{"train_examples": 39062, "input": "log_mel", "spec_augment": true, "inner_norm": false, "num_experts": 32, "final_lr_fraction": 0.01, "warmup_steps": 430}
Rows from block 3 of a small sound classifier, named by matrix and row number. Rows with one number within an expert belong to one neuron, the router's apart. Each number is 500 + 40 x the weight over its row's rms, rounded and kept within 0 to 999. All counts start at 0. Numbers have three digits each.
After each expert's rows are labels from the 100 clips, of 14848, where the router gives the expert most weight on average: "top examples" is what is common among them. Only what is clearly more common there than usual is listed. The data: synthesized solo parts of chorales (CocoChorales). In brackets: how many of the 100.
# router: slot weights (model.blocks.3.mlp.router.weight, 64x320, trained with AdamW), inputs 160-319
# up: expert up (model.blocks.3.mlp.up, 32x80x320), inputs 160-319
# down: expert down (model.blocks.3.mlp.down, 32x320x80, transposed), outputs 160-319

# expert 14
router.28:469512484499581559588508531594494474511482488468504531553448570496554533518556540569512539517473439506535528524561530456484501545513552539462485501537569451565547504478594498528531553573501508527472541489498511582490580520528472450516484521488467457437458412486551507550526524454479488465479451474451461476502491484498484451528528481536506468459500495478420438485429491447451464483439442544513461497499506434487510506462522517483525515530527491473466473486526549495484437451547483
router.29:523452503433572584543497475513507544543534498559558494530520502515582560475579597485577533538491502553518570479471494473507484496501487478454551538494486539568491512502534503525450493557460526480492491536566501550543563555503550538498536566469482468447459508440533519514430459501531469387494427564485492483566509459497489508480490448475573501483586502587451525446489552511463561467455468488483478550499480492508530517455510518459540545498516507558533529524529452539517533440533439
up.0:520555515494443563492557497460461499521499552525489573466469469528540513469484465507549523532433494475468520518478543543572487530461529515487596512474503445410495497488517492577525573582464554504466517428502532526492505509558504497537548503453488514495476457466515525464522467502423494516522534519493502413503476522573445508530477516528510458448502434489455464518515544517439512463500502557505476436492511519553476606519543445550479485529529514402482527487524523523504545573399569
down.0:540537414570557522566490495522518509471487538507489474496431480499518465527500440550533524496476491510471512552438515553525487489516510475504527570431478495561489526570562486523523560539532589450520485532440436485541483516517463446449504523504533478501547509415401468490515539468540520565460463509419510532507570475426454550504509551502482521513511481400527496440561483514454426399531461492465471476530425491471445560454473515504505490469462497450467452492524582535496485468505483
top examples: note A#4 (51); trumpet (40); note C5 (40); clarinet (36)

# expert 3
router.6:494550484518540560577486496561483492514460512469511513551454562516528544530541572536488528549448441487579535507555528438514545488518529557460507551560534470549534506441594486529534555532559495560492543493503498554491581521555462424502473511496477465446445393513541510543534520461507518450473466434404471476500479436468482457487484494545450444452505537444429434496413468477432425495473414530514448483500499423502497528489480498487499517521528463451488484472519514492492457495542500
router.7:469471574509576531482454454475511502480513452407486483535477539505513551534565575551500460543489504458476472490577614431459478512461546516466520463503510501504548491461481452518547521489530478573491506441492478559490549548539480528531545474472492498458552415506552515563509517533504491435573512501495460533534477564456523533525467451449409442475490552480469452576405573465458521490470405519529472555513556489482520487477460479472530469572532470435476481518463531473466486484555505
up.0:455396448507486561519439504504481493507510478578499542435488468516487516432439505511494504465513497459522479484485470511452482503497546528506544525476478551580476546552545503447506522527509523536513482461474475434450436471573510503539434473547535471465459451464473539526483552531473471543473490482554471486463525508565533472561496560524513493606554454495505495474508513508487535477476491537477512406499469502518550501528450492548522539456471515422502476466548458508530510399474603
down.0:497551485459484467511498540471504473402536482561476515518505518534466514462515492421534529546499523513483425519527466451517444456516466474542514535596440476473521493475444452502473585435420520459415512493627581518527468574508575475439447521563583563435531565570516431434535497475524518513498516473464494482530506524533474525553518504545443564477500464538508508489451553556479467445490571519425474505507517453537476473485511425552498533521518503547511526506524470473440578559508539
top examples: note E5 (71); trumpet (57); note D5 (39); note F5 (27)

# expert 7
router.14:505511465499506517525470456543503451483505532556503559531458468492455482535530505501524507496516540516551504484474530446555565480544547525505440451534523518570485487551517538513524518554538517531478616503497509507481481516558506427508485533484452448449528449496509520504585478475540485496484458486476495502499495429421463454520478508461435449463475420440483491500367472443408481433433457502491470484534514471513566506436444478541490506577597492431436503447500509450500476461532479
router.15:544557411520463503574492484558599541428472469512549493566501508561464491523566506523487516468489529529462456427464469460477487513524520478534471481490434518540427481537510509496524522494496501457492566547484514505515473463547580478480492529467459465507476479553492505498537493463522514459471493471504513535481547444479440501454470514445485498491497425453555520552433488516470466455523408555554550441532484541503545556500461537567435535539568512507485480524524454431480531481463506
up.0:522572513532499514503528462546471426513542568520504488486505512468590520522525472568480490515517468498562531464547539523513543419524507526461555505548525410467491577485482512491526498387529490532554538497489488453424505550437512447609441537473426486460575514506468552469495542406549490527494511526537523518506476469478520502545522577497514509536551492511482555479521493490493490521443505492518530489524471565570493497490472478439480580554518576531540448482481464490497566495477461
down.0:499494481537494562527566411539505573512518539504494518484469523469522543555515496499562549484412482463498537554441586474515453453535491526488459464468503532480547467527536524543562449544479470505539455522462472468501513442483529513540576574412482555488529508464521490470509506541409535460475502445445521484528506502471542472514514486478461490502513448543543428524515494550495500441532490530515496517538444504458542478508489497444488547526557529524523526506552487509471471485520518
top examples: violin (94); note A4 (43)

# expert 6
router.12:525559542470493525597523484479550566572470499451467467594505491536505509538503481490427519540476498516530474524515458422439524535578480475512414506580436502524470441448482481452497445498479478485496539508532511533514506510445541492515445525512471438514529518499532461509529494553526526536506477473497508463546425508460494476550501502486533517552475508391517490515490477507540529462527471482503514520490500530511555496504502525556509477468544453542511479551483516526469458510515533
router.13:545542488514528561607494532584473545490490533485511524548443560509557514522532533538474516536460437523573540522573549471478561535537511539475508511575510466584532527495607504513520542513535506549476540477529485563460552515532481432481451520483478444438470408496535518544583499462515477467469472442416494495515476475478455458482446497525471449502493511482461438496444447476458392469452403542478492540481542461468497517488492540513532521538514465491460522510520540509499469496546483
up.0:503503472482508564437540489553509470519476553463528544551515550518487481528467466501460505530456444368504475529512428577450480474563537417472430344522507552508449477541498432492520504467496486484473509495540541507463543444437545532474462485523501409543466534482521564491535523536496525463471506522595457409525515511452457442516541499495497463425428502449501449537545522552496503453519489507487532465526582513487500430438457540525529500514472549506466447523535524452540460473561477
down.0:522464515460423570419498531424526451416484457507459465464525454501484526491507431546471505490531490526476479487473490497498503493469480470498480540481502524453483534491441484505500497511524470454517558552555482519531571488544497498537485527467513522555510508476470530561509508464420467485597519561550503529545500559508569516565554473492568525533519570454505565509517600435510525487503561483500460438546507518461400518474494450515541493479489434506510481507571524514564526485487491
top examples: flute (48)

# expert 10
router.20:483530498503540535580471502563504505541468516469544513551481537520544532524543572579482541506450432474590508503549559442482561526516528537462504548604541453556520507477587499515539543511559521522489531472517522560453579529538461443526483487491431425446446385516544501539555509449476503457456469430384465480474505468468474440470478498502458447479486490472438441472446472475427411527456420531485480494477538443494487526464473485468517520520522480470489509480485525495498460499527511
router.21:455529478509539488581479493512493521528543494513471519543530452521493497522516472555475515544514457474514531445552507521435494523454467491448478515487442495499442496479522500490492480495481500451496504463547511527518567471508517526491500466519492455486443482447495449454513465517476560460500458434534526453589458527514453493554499443480532471546439563495492477513440461470493482479479491513514515563573504507486512624460529492515512466522438487452528495549482578563482557538544509
up.0:461473490468506519547511544523544414497506566473466538525560486578515557467419446518480513555521408551449482503531455489550528623464530449522520515420504505525495514523453429515491548494439518520518462521566538495532559528565520563482505509482466548489474538444552460412493478450531491505501406470552475448512497452491488491479456498421479509529524524506509517500519519498499475555492513462543468531554488505456515414491480479548540481519539529484432481484497552527533516553542559
down.0:551469533542412522514523473422486531524473547435517485488476531507498515489495451468415525512449625469573490520509437405529415445555458555472521433569533509505512498555470475487427501498472430548458565521451500489511462493482416473543521551467591536464585536559513527584501509483508495505528510543489526522485545483538464495490530498446449486533480504479483492515589486500532559463554499491494542502502502489533538451529514481460470489459476435601534508498512483464537508433446483
top examples: cello (76); note B3 (38); note A3 (33); note G3 (26)

# expert 16
router.32:425570414577412459545534556566511492532507493512535548578472528451519413489544534523480478419489473500493475551467568529543513518556538564514462479515493545537541472553487551511507570496556468482468416506485463469453496453574510527496546536445510459421535555451454530509446535516525451444481562500512529532451457393506534492494545517416447499555521456605464454464431476533446469450507464512517528453444503555457555432502528515529487472574534495493564522524521449471453524490463466
router.33:465569453544476495516503541485521479538483448539471546531450459428497443492481501518503486489520531470486452534465524500575438533593561563539484486445472589535508457574428484498488555515496476468469513548532453422430443494548544520486526558429459491423532477470466516503454498558582476451557581484560506492462473503452497517509463490450488527513473428547435568569447508554374495515528527483465522485506435547477564436527563539510479446548566471506530542522437448401448529525487500
up.0:500447496456442505465504480478514526481524494494496498511513435537503542495491440417503537472506557565499469468438480490523518522528544584557548416488551483475524534480489505554480540484476524484529546518468531481519432474476454501562496484463513437490518543592503494453530467485601467555512469455559474451438462481494489473547385529488466487514552515523420595525561527480521512454450514424486458485477552532502520520516438516494440570519509510464479506465505433475493503531436462
down.0:498470522493572473542530522460443447479566476574468508462459499498516461515503472524436506523533554515510472537443522520439461503467480508513627528471519477524505491490542509452445514549490514465504448523525525502490561464564505475590489433529479572599448499501457485522549508458492483466480476518512573412535491526478485492439446517561478480460490454572437475512568535431468480465492535469516522438474507521479494470472467494556549524556484491448518531492474506443434514514480489
top examples: flute (38); note F#5 (37); viola (35)

# expert 8
router.16:506473520461549533469518463506477480472537526480433503490487447505549551551526519527452493513463475494508503505546558466459484521503531516482499477505527495488559487497478484500508449475500500486506500475468444530544422493450522500530497530473488487500507413491540580468493497545463451459542499544481400531570434543519533533496439520463426501455536508575504468474462468465542460477416443488491448456501421547545515432429501492474471500478485468463539578511473535516524471499457487
router.17:506446516465494547530509465537483563478540525473417569473490425498507475533504557491523506494485440542532505511595541460470526538483526491489528490465494503508505461479450503481494462516455547494444496450432425497491412507487503514544540487496459540475493462501498508439510536593457452418515518502465363520552510511591500455501442520512473508507526552545486472502448495487529501509496448528486491452537472571524538477432455458517488576505513486459542563527552508509554476479499478
up.0:492487556568465516497445484444505481466438520483489533486478516455507393505513468493497421480507493493489483515480497499513490494558556453511417446466560531511505504543517525462513489519506550462519530482459496517522493525494372473496544495478533553514536510485440501455461552531527509561520551389495479486516522488514534461481527510472414487535447373472489528518522493572532448577578495585469440491494430469487446519483506454461478519479519443484470479451507515453540508448587479
down.0:551503574469514469511484513521428473441552480457536559505563477465519503550529486558529500508507471485447485506440531541495521541455539490519554489514464506587463565557545511554498468504484559485591461535531511453563528460524566526441452434578437471495475498559512544502497535513527465491521509429445488514463490546396540546554414477491522469512549465506460482558490495485450469452479552426509542443481458582470475529491516475557473496421484452365530517502514545597492496534501461
top examples: trumpet (96); note G5 (59); note F5 (53); note G#5 (31)

# expert 29
router.58:481550484528549492597502454561485489534493504512536513521482494537515532477520535552513522515470437480557529501526536442520564527528528531516479546572521462573510502500629519535516546558550517566522530477526493587497548511533422468477440487528412485501458439476483535512540503471500465456461469431437448481509464434485472478491457515569493448447519514453450446481386494451424444505450429519490470526465488451483482536455470536467538510504519521455487505478478553506438472456515452
router.59:568545528531481524544585464548433457520517452470487531468513482453558507487523541539487577438512477496554529598552451455478525493515575501461495469540480431579474501511552494524428509555487485499488510497510450491528534478517500477468496497537537459543507436472518571515485485495468459425476491439508483501510560522533505501429484549521558466466500528400424446456448490472365471464424454505558542464517447482479468526499515534501539474508552471461562546523474566513478459544447529
up.0:499559453469454489488491510557493480537431549485517487523524524494593553441461499461466496526499535517504545496449415596549492507507429484503476526556427467436536514493570514535483552457523512512464413440505490510534538467524408518476515525473484517518456496510454463432433453426533542542486518471431504448484529461505416485503507436479540516520455522476420469474589445458553546555501501486511522486482523470494525505535485508541405486510498533600541529513500500486465500545479486
down.0:591519558531517526511481500400499505536493502498507516458446529502476560567474383493503451457492519526559560537564460522542518524499517480436489469530485501541505437464432459391467566505506441552540534540464450447533457493480531461529482503566474458481515490527572498484481465522480486488517555515538524482545475522480519472531515517476479486510478453532509598568446508528543543491476466481545496492533377505472522453505519526488519510528518513444506520504551492470553443458469537
top examples: cello (98); note C#4 (50); note B3 (33); note A#3 (29)