From a checkpoint of a small sound classifier.
Training: soap at rate 0.002, 14600 steps, batches of 384.
Data: trained on synthesized solo parts of chorales (CocoChorales), 39062 training examples.
Rows from block 5 of a small sound classifier, named by matrix and row number. Rows with one number within an expert belong to one neuron, the router's apart. Each number is 128 + 32 x the weight over its row's rms, rounded and kept within 0 to 255. All counts start at 0. Numbers have three digits each.
Before each expert's rows are labels from the 100 clips, of 14848, where the router gives the expert most weight on average: "responds to" is what is common among them. Only what is clearly more common there than usual is listed. The data: synthesized solo parts of chorales (CocoChorales). In brackets: how many of the 100, against the usual share in percent.
# router: slot weights (model.blocks.5.mlp.router.weight, 64x320, trained with AdamW), inputs 160-319
# up: expert up (model.blocks.5.mlp.up, 32x80x320), inputs 160-319
# down: expert down (model.blocks.5.mlp.down, 32x320x80, transposed), outputs 160-319

# expert 13
responds to: cello (55 vs 9.8); bassoon (35 vs 8.3); note D3 (34 vs 2.3); note E3 (25 vs 2.9)
router.26:121131108134161164191136160195093135122149154168144158196119190149156140093173132187131175129097077095158153117118162062143183088161168143128157161150155095204126166097206140138196136188130117157126157096123102140092161167141095071120138090136066100111081054150133156161177159049143104104109115065078108125106135068098121103147082103196125095108125141083111084109123111083045080125077060110162091145088131063119109134092132151151134164126163124104135138093097102122107102126160122
router.27:100109116153161141146179095148093126134114105118141113162158115155115132122132163162154109123157068063176136158124105103096158140132167138139147127168147124155117104099127150098157168139145120214117125072157115172133125160126089177155091046140081185088071102127112157101143101121113098112134162104125090153110068089148107137114106120161146092094153181113115101135107150131069097158113120136167139155129084100111170136097144145151134091113125100113150119117103165155099091087110088
up.0:198111130081131117164144117143129124109127144069168146123119158078180113128178106108169114139113138141152151107096173101084197107138225114109138122104120177177152145181132127142156083121172160155123203105071076161134130108111123077103083121177132143135187127070141158153146098126119077131074151121158142131148096115127139119132148107127155099123125129123101141074115115116138088108081071171172139047097142144150106048100125071166120166096133112086149166129110050142172091083103086
down.0:111094145104127137188222201139103092097134118108125113116176147102073159157089103137133123114123132122094158139124135124118114134155149125091125127122124088136116100030180095127174117107120109171150076094165104106123167140083135116150050145181116173100112140155115123135160169104153155158149123161139136093136125163090157196208076127127115078138113142090155149117122133132135147119194127089129038116153148073077149136125149103145123162118079122081162162093153122131140143093137129

# expert 29
responds to: trombone (63 vs 7.4); note C#4 (47 vs 12); horn (37 vs 6.8)
router.58:114147128128163166211102154222143113166122109097179145202125194142149122086180181182101148140109084121182143132146163060126153144131161146100112123181155072178129149098208151153174138164153156202105144094126118136111177183131093064151118133137099082120101065123131144168147144083153147108115113082053074137122135098099113091142114124161112093113155119099083087108076106108068091145081085168132081129112114068123132094106088124127148174132158090096109135091114156104121105124168111
router.59:140117119102192118196126102243119105130139115143133181152157199084134097142127159147106089156100121121187087094102159040068107176151123167128066105142098072134089112116151131126183126170108104119095182090097083174098113179082133113176142199154077086121097097114108122181194201116113087085112142122075134146144110127117122079143076101155163141128089165106103094086076152140128111121067136080109124160111142055108126104105190071142133145103150140068134128085148133163119091140138130
up.0:087102160104132115139109127189124070232147116089091145105177151089146157082133154115091150179126105093110073163153161112169045147163108184080182139146085162181137146091148164148132156118113137127093095098105146107143144131139167154106124183183134111136138125126088089079138151115160091089117120120176069090150135116191092044184091156152107162159130146112147118146153116115121123194120095081198160146128146091101109089112095148091131147102126129128143079123131118123101080111139117
down.0:114145058169090113159138172165116159114142123090170119140152163151138097115131198118103122098138135107082168133139143170159155102032091118145136138159125081148130099127146151084085119133141212146138181113134130124214179110142092098249140233112085090127110144079166156134148090132172140159153092078093173147136137133115124206121138110104107106064166118130124142146124183153064095110151128125086139135119108141095142156154172189061153141134106137130075135074093114174135156108178116

# expert 20
responds to: note F5 (69 vs 8); violin (50 vs 14.1)
router.40:101122130126212151162112123171151090122157100141159112149127131170158075115208159104111136063121118131100126131095191111144112177128145149154112080113118102154157109155131136144159155119145133145113091128109086163081107129135162077157146161138150099072127108130083103139161180141099097085125145082126086152115078079087143094096129168149081158117086105144178091137098097101051091103138086139107057122060115109175185094088084068088137121166134146126151134144155106092147103115153115
router.41:085194146169183143176198133197089128074122155148119149172123154144124122146165172166094125127152071105098134104138161106108109107127160162139062130177107106121148088135133172145147154094145083139095134138122074122083178129111151134207135113111137099100158099093111117133153166127143074129113166108122118098128082090094086125096104114091050077115132123145146102131054123088076119141076036155160100100095136077174148132084074082122104148191191124121093092133102136088115106128139128
up.0:054119088109166097176153152160158118143062129130137069159196100128112094131100123165109138141170118108056104169105116181112081152145102131105176097111101125183105140089120104092156107160124125126082112150124103077147126108115089137124198149107094100110101117120112150105080117204071119104119122113109112106113151085110154133197101115152136131127116132154134157130123113203120147144138157146082141084103119107111150123214150128159119062120143150196115134134163130142050174125074144
down.0:102080177123154175081110169130084123106095129167103166080120157149108212098122047186113098129132180129106140073154079102121083147137178110132101119124101080127135138109112107158098141153092173145131116159129112125151083112165159143148101126118070127157079121150146131086131152163155135105150109120155189088182090129101110145111090081129130082095141070133112202125151144111176105159171123106119121069144196129126128131162145143130158151120116107118140171067159165034108135143159139

# expert 12
responds to: trombone (70 vs 7.4)
router.24:113140118147153162219116140208145130130128116112166129211109153137133149119179187141144153101134086105168151097121186081141164154141172149076140143163166103190086161123204145162172129177159101168097114120142091167083168163134120053177114125116114093092140069127110140186167134082145143089085099087097087125116115096109117092123129110167138072144153119091102063117043111131059099139097076161112104115129082056152140103093122097097138165149184119109103131088088136123101099112137101
router.25:146148153122119136214103140158090055146085084113136120135091161146145105128125129146118168130109157093169163130152096137209131115104156122050174108154128068186161105090107130102147203177152128162116141073157119122105150172177124107123107097176118082115104077139146168170144125083135122116118139098099125137129178077121139060134137144203135054127118136056100117148082107142110155136071081152183081119125088088093150112139150134169166107137182089043133134087131156124107079097138106
up.0:118088160122109074116158094167164113188166114090089127134133128122115150088128080134172205116097219124170111187122091133170101188140149120106104180121120113133121095116162126165139170134067119095102166117136134159094123110224153165128147146141146140187135151128131037098131133160112150048121148105157166109135134172120136122137121133126177098078136176097099151116110108154075120101138110192157129122159151148114141124150102176101159078102143076079126097138154186138113130155110135
down.0:159107107175202142114097123139151112065131160091131127115098161112123125145100157095103142124105187126114059092077141120158094136124117138110203172136166152095166128168110128132094147184145094156124163198177101179111131197092154061110168128114135163114116107102127095163158091106198144118168175130144111114186123132113079080192167137110136148192118165102181116165138122072156139103148133167078098174079114118140127180103116084123112134138095113148107077094115142150078149159159115

# expert 23
responds to: cello (100 vs 9.8); note C#4 (71 vs 12); note D#4 (49 vs 11.1); note D4 (41 vs 12.4)
router.46:127117156175136119117145110145132203152086129099140111109078119146080114102161150162167117135109112109117132136138117158088142119123135125092137155119153159142161107160120137186120143118139129104106119105128110085015067095092132097116169143102176099148103126162153113162110077124091133124200108165132124143122089106127099170087122132142140101096071090111136127174057134126096087116089122101150140053115109158106139123184115139169125144185239141094169148194150112060083115061120127
router.47:116148160187167165179102119204064150101105112104108144162103159146108131092153188186158088094125100130135148138111173115132193150127158137075125149131144168202104119110153133172157166177152126118111109059097119127066114113167105092103129191147139114097114055165147118177130100114122150123128154150098124138090123074084140118123102104131120098132107116121097085154045096098061081095131097151145089075093123078113123100155115137134139157128184163045117152163127142106110087069136083
up.0:102121149079145093122168134161101112096163119111125165136086139183165142144119178149160101169090045161092194089116124049057078136174183114100085169168131166160136143111121127140147090072122125114095076085114161081132143109085084128178144153138099089105105088140135130088111129147175062085143127179100114118108147093126121115120144140104089137136105089127149091132100073145120075104130127124175161097135120131160138082149118091136176109146111134153143172123106100123125146091162186
down.0:152089112118116126153121135112146084112092096158119092124122149102091083124107089193150161133092148083122136135094183076150102182195161085110135119112101200119109151139142133087092104157114128175142087167094057132156138177229161096043132104145150149081159117086158102125175117121153155113075153097132171131131160147102151152118125079089159113113115112145126074109135117080101201180151131186103067167099101093156169146090178099109152088085117105150180076072118176111146098106099132

# expert 14
responds to: violin (35 vs 14.1)
router.28:125144145146157178186126154184124102154130123139177146175117212127149123084168174155121161123108087135171128118128160078132174132158139169100142123155163071191130124120211157144169132147174146192126134076110122135113173190150096062142110128145119100092089056126157148161184144086141153133095095074093056095111145093085088100119120155178128107125132117090066084107083095096077109146119081137165100124073119042131137112110102112130142160123177128115119135096091161108119085136167125
router.29:146148137165158162187121148173120110171099125117190141176110182112136132076177173123129172118104076141169136114116161089155160146176113160114132119176146077213135125124213158154155159145164146201120121092112123145098168177148107041157090122106120114092098086130168137150182157068147149126112093056067069080131136084092116116113126138171115116131126130115062071099080126108091115143116069133180080151101115054128148112083106101136137184122183113121116128087106159117130069127153120
up.0:113148150167103121127095086130131098156095155162111194123102083079170167087157058163119125137153127160133081112198162132121095080102112087173186137143157137146164146154126114074127157114148113154102141151139189093119091111148099113160130112163102089104095084138148128088119121158085163105115126105139193150073140159142059139152097121172125109175124118150168171175142142207158103155112077089170144100156152132143102146157126138147075127188079146077155078128107154143131108105131141
down.0:095152088123139104126085131163108189145122072151126177137117133112146090156151158102134102142072130155179090115094087158135158123166122105152159061146147038117118132150141187081134137074108070078169150147105191147094070144155121150165130156093163139138098175133135056181171121112101140167103131182129098189105094086154149077114153127105119171156147192151165186121171152087099135119083066228187161136100138142145137180101132110103077156174092127156161154155123079122111156152186117

# expert 3
responds to: violin (91 vs 14.1); note E5 (50 vs 8.1); note D#5 (47 vs 9.2); note F#5 (25 vs 7.4)
router.6:137169104150175158224143167179127102132147109138185150204126199164121135108191177179145143103100067120149152150144179074153155124143164136100113123168149095177117145109196174158159149154161167161117151089104096136103166152152101063157113118145130097106102056131156132159166143111117149120090119098058110135096126081089094091137089125171074107126160133107084086110081107098052094117089076139171100115104121091148166083112098143157133183144161128105113128080128129129142095108156130
router.7:152116117139145090184155172194156068144168111124099156170114096155119154128168186149125162100128050166173155149158153110138145132139147099097099123164132122161138158131166125124119129137152144117135149058095108123079130135105135136153141083139157132147145071121113084124157153154123095149032083127092106127096145059145089144137105148148135133079138088149133078059045165099039101077074136177138157125152092123133118079105118139099126142159157122129123168153132075153169083105101170
up.0:058127143125173170152160118131102160160135134077130111106088157118082096163125116119112140093137108106062151175125129176142082211134114159118119113165109119128161108100159153164151094122193113119103092123135068059103162135114210159103133135139179135122135113081113105149075157106155106125097180193058059150152103127098178126083144154136097153054143122194135085132148115086189131198116133172088120138175082108130181107097147164100169101160087092119101156150087152120148087103143115
down.0:090140162125119112064166161188080128113076087082098100158138094143148111128135169140101107109200119152168111063068116168136173075115089114068095179166118133107124142153107149171165166106106096147150114119225163138123142157088111134152040150159092120171144163204136092157128140111128140093120150211161072126130086104144087088133158126104132097154139075132150120136120146082151106142047089089181115116155146161146101193146122137119112141108141124107101099159172119091102122163144117

# expert 24
responds to: clarinet (93 vs 8.8); note F#4 (51 vs 8.7); note C#4 (35 vs 12)
router.48:127108099146171166189099148196128146152136109176164126121105131168163142124191143151117157146142071151164141071088198117141119095108146117041155120207141151119167093144177113104137127159138109158170159128085129195073139144148116098132101117138128139130097071113107162141168170079156125116071122105087093138092086052086091119137121147162151054152124100107118043160084139136097150136087114123157101118086125095148138117100098141116155155100115068057100096081116122143120071107168113
router.49:102129102123168167184111154204138105152122126119157131180115191133167133085192191168105136142124086126157130127146170063133147121129172145081127146172147094164137145106208173126170145172153148181121145082111101137098142170145112077149108125125112111101094084132166139159164149078162141109108093067037083131104129078094101098130110145153098083136164124107080068115078082119078082156078068144168071132095128076128150084113108131128161165115131120083109111092094156111144079117158116
up.0:098093139193141146130157072169150118140161141118132132130111139162161088119126136070138119138076095123062094085193195119116160138175088154072095210184133089076164105136190142127117161133150122136148119166163130086120143149092154102129097161101154145165119127127150101124120103089175172147097125094116115127173150103126063050106115211157146146140134091173156104092109099127101095151120175143142149154140114103137088172107147145072062140150103120187119095132129132065137126152161143
down.0:126153121120120128153117185076144118193091161123083142089060040092123134113126134189154093129088113118138132118183114139138113135201163123162168120160156089180086175144105085121139140097118163131106147177090189190125120106143151102106162157092144101087119139101112101121164124110130110116138129099152237163099073055115106151144131138091172126111101171096098176161096117193080112065133103104056144127136144135118133133119118180159163082175135139127132167167153172134131107084089111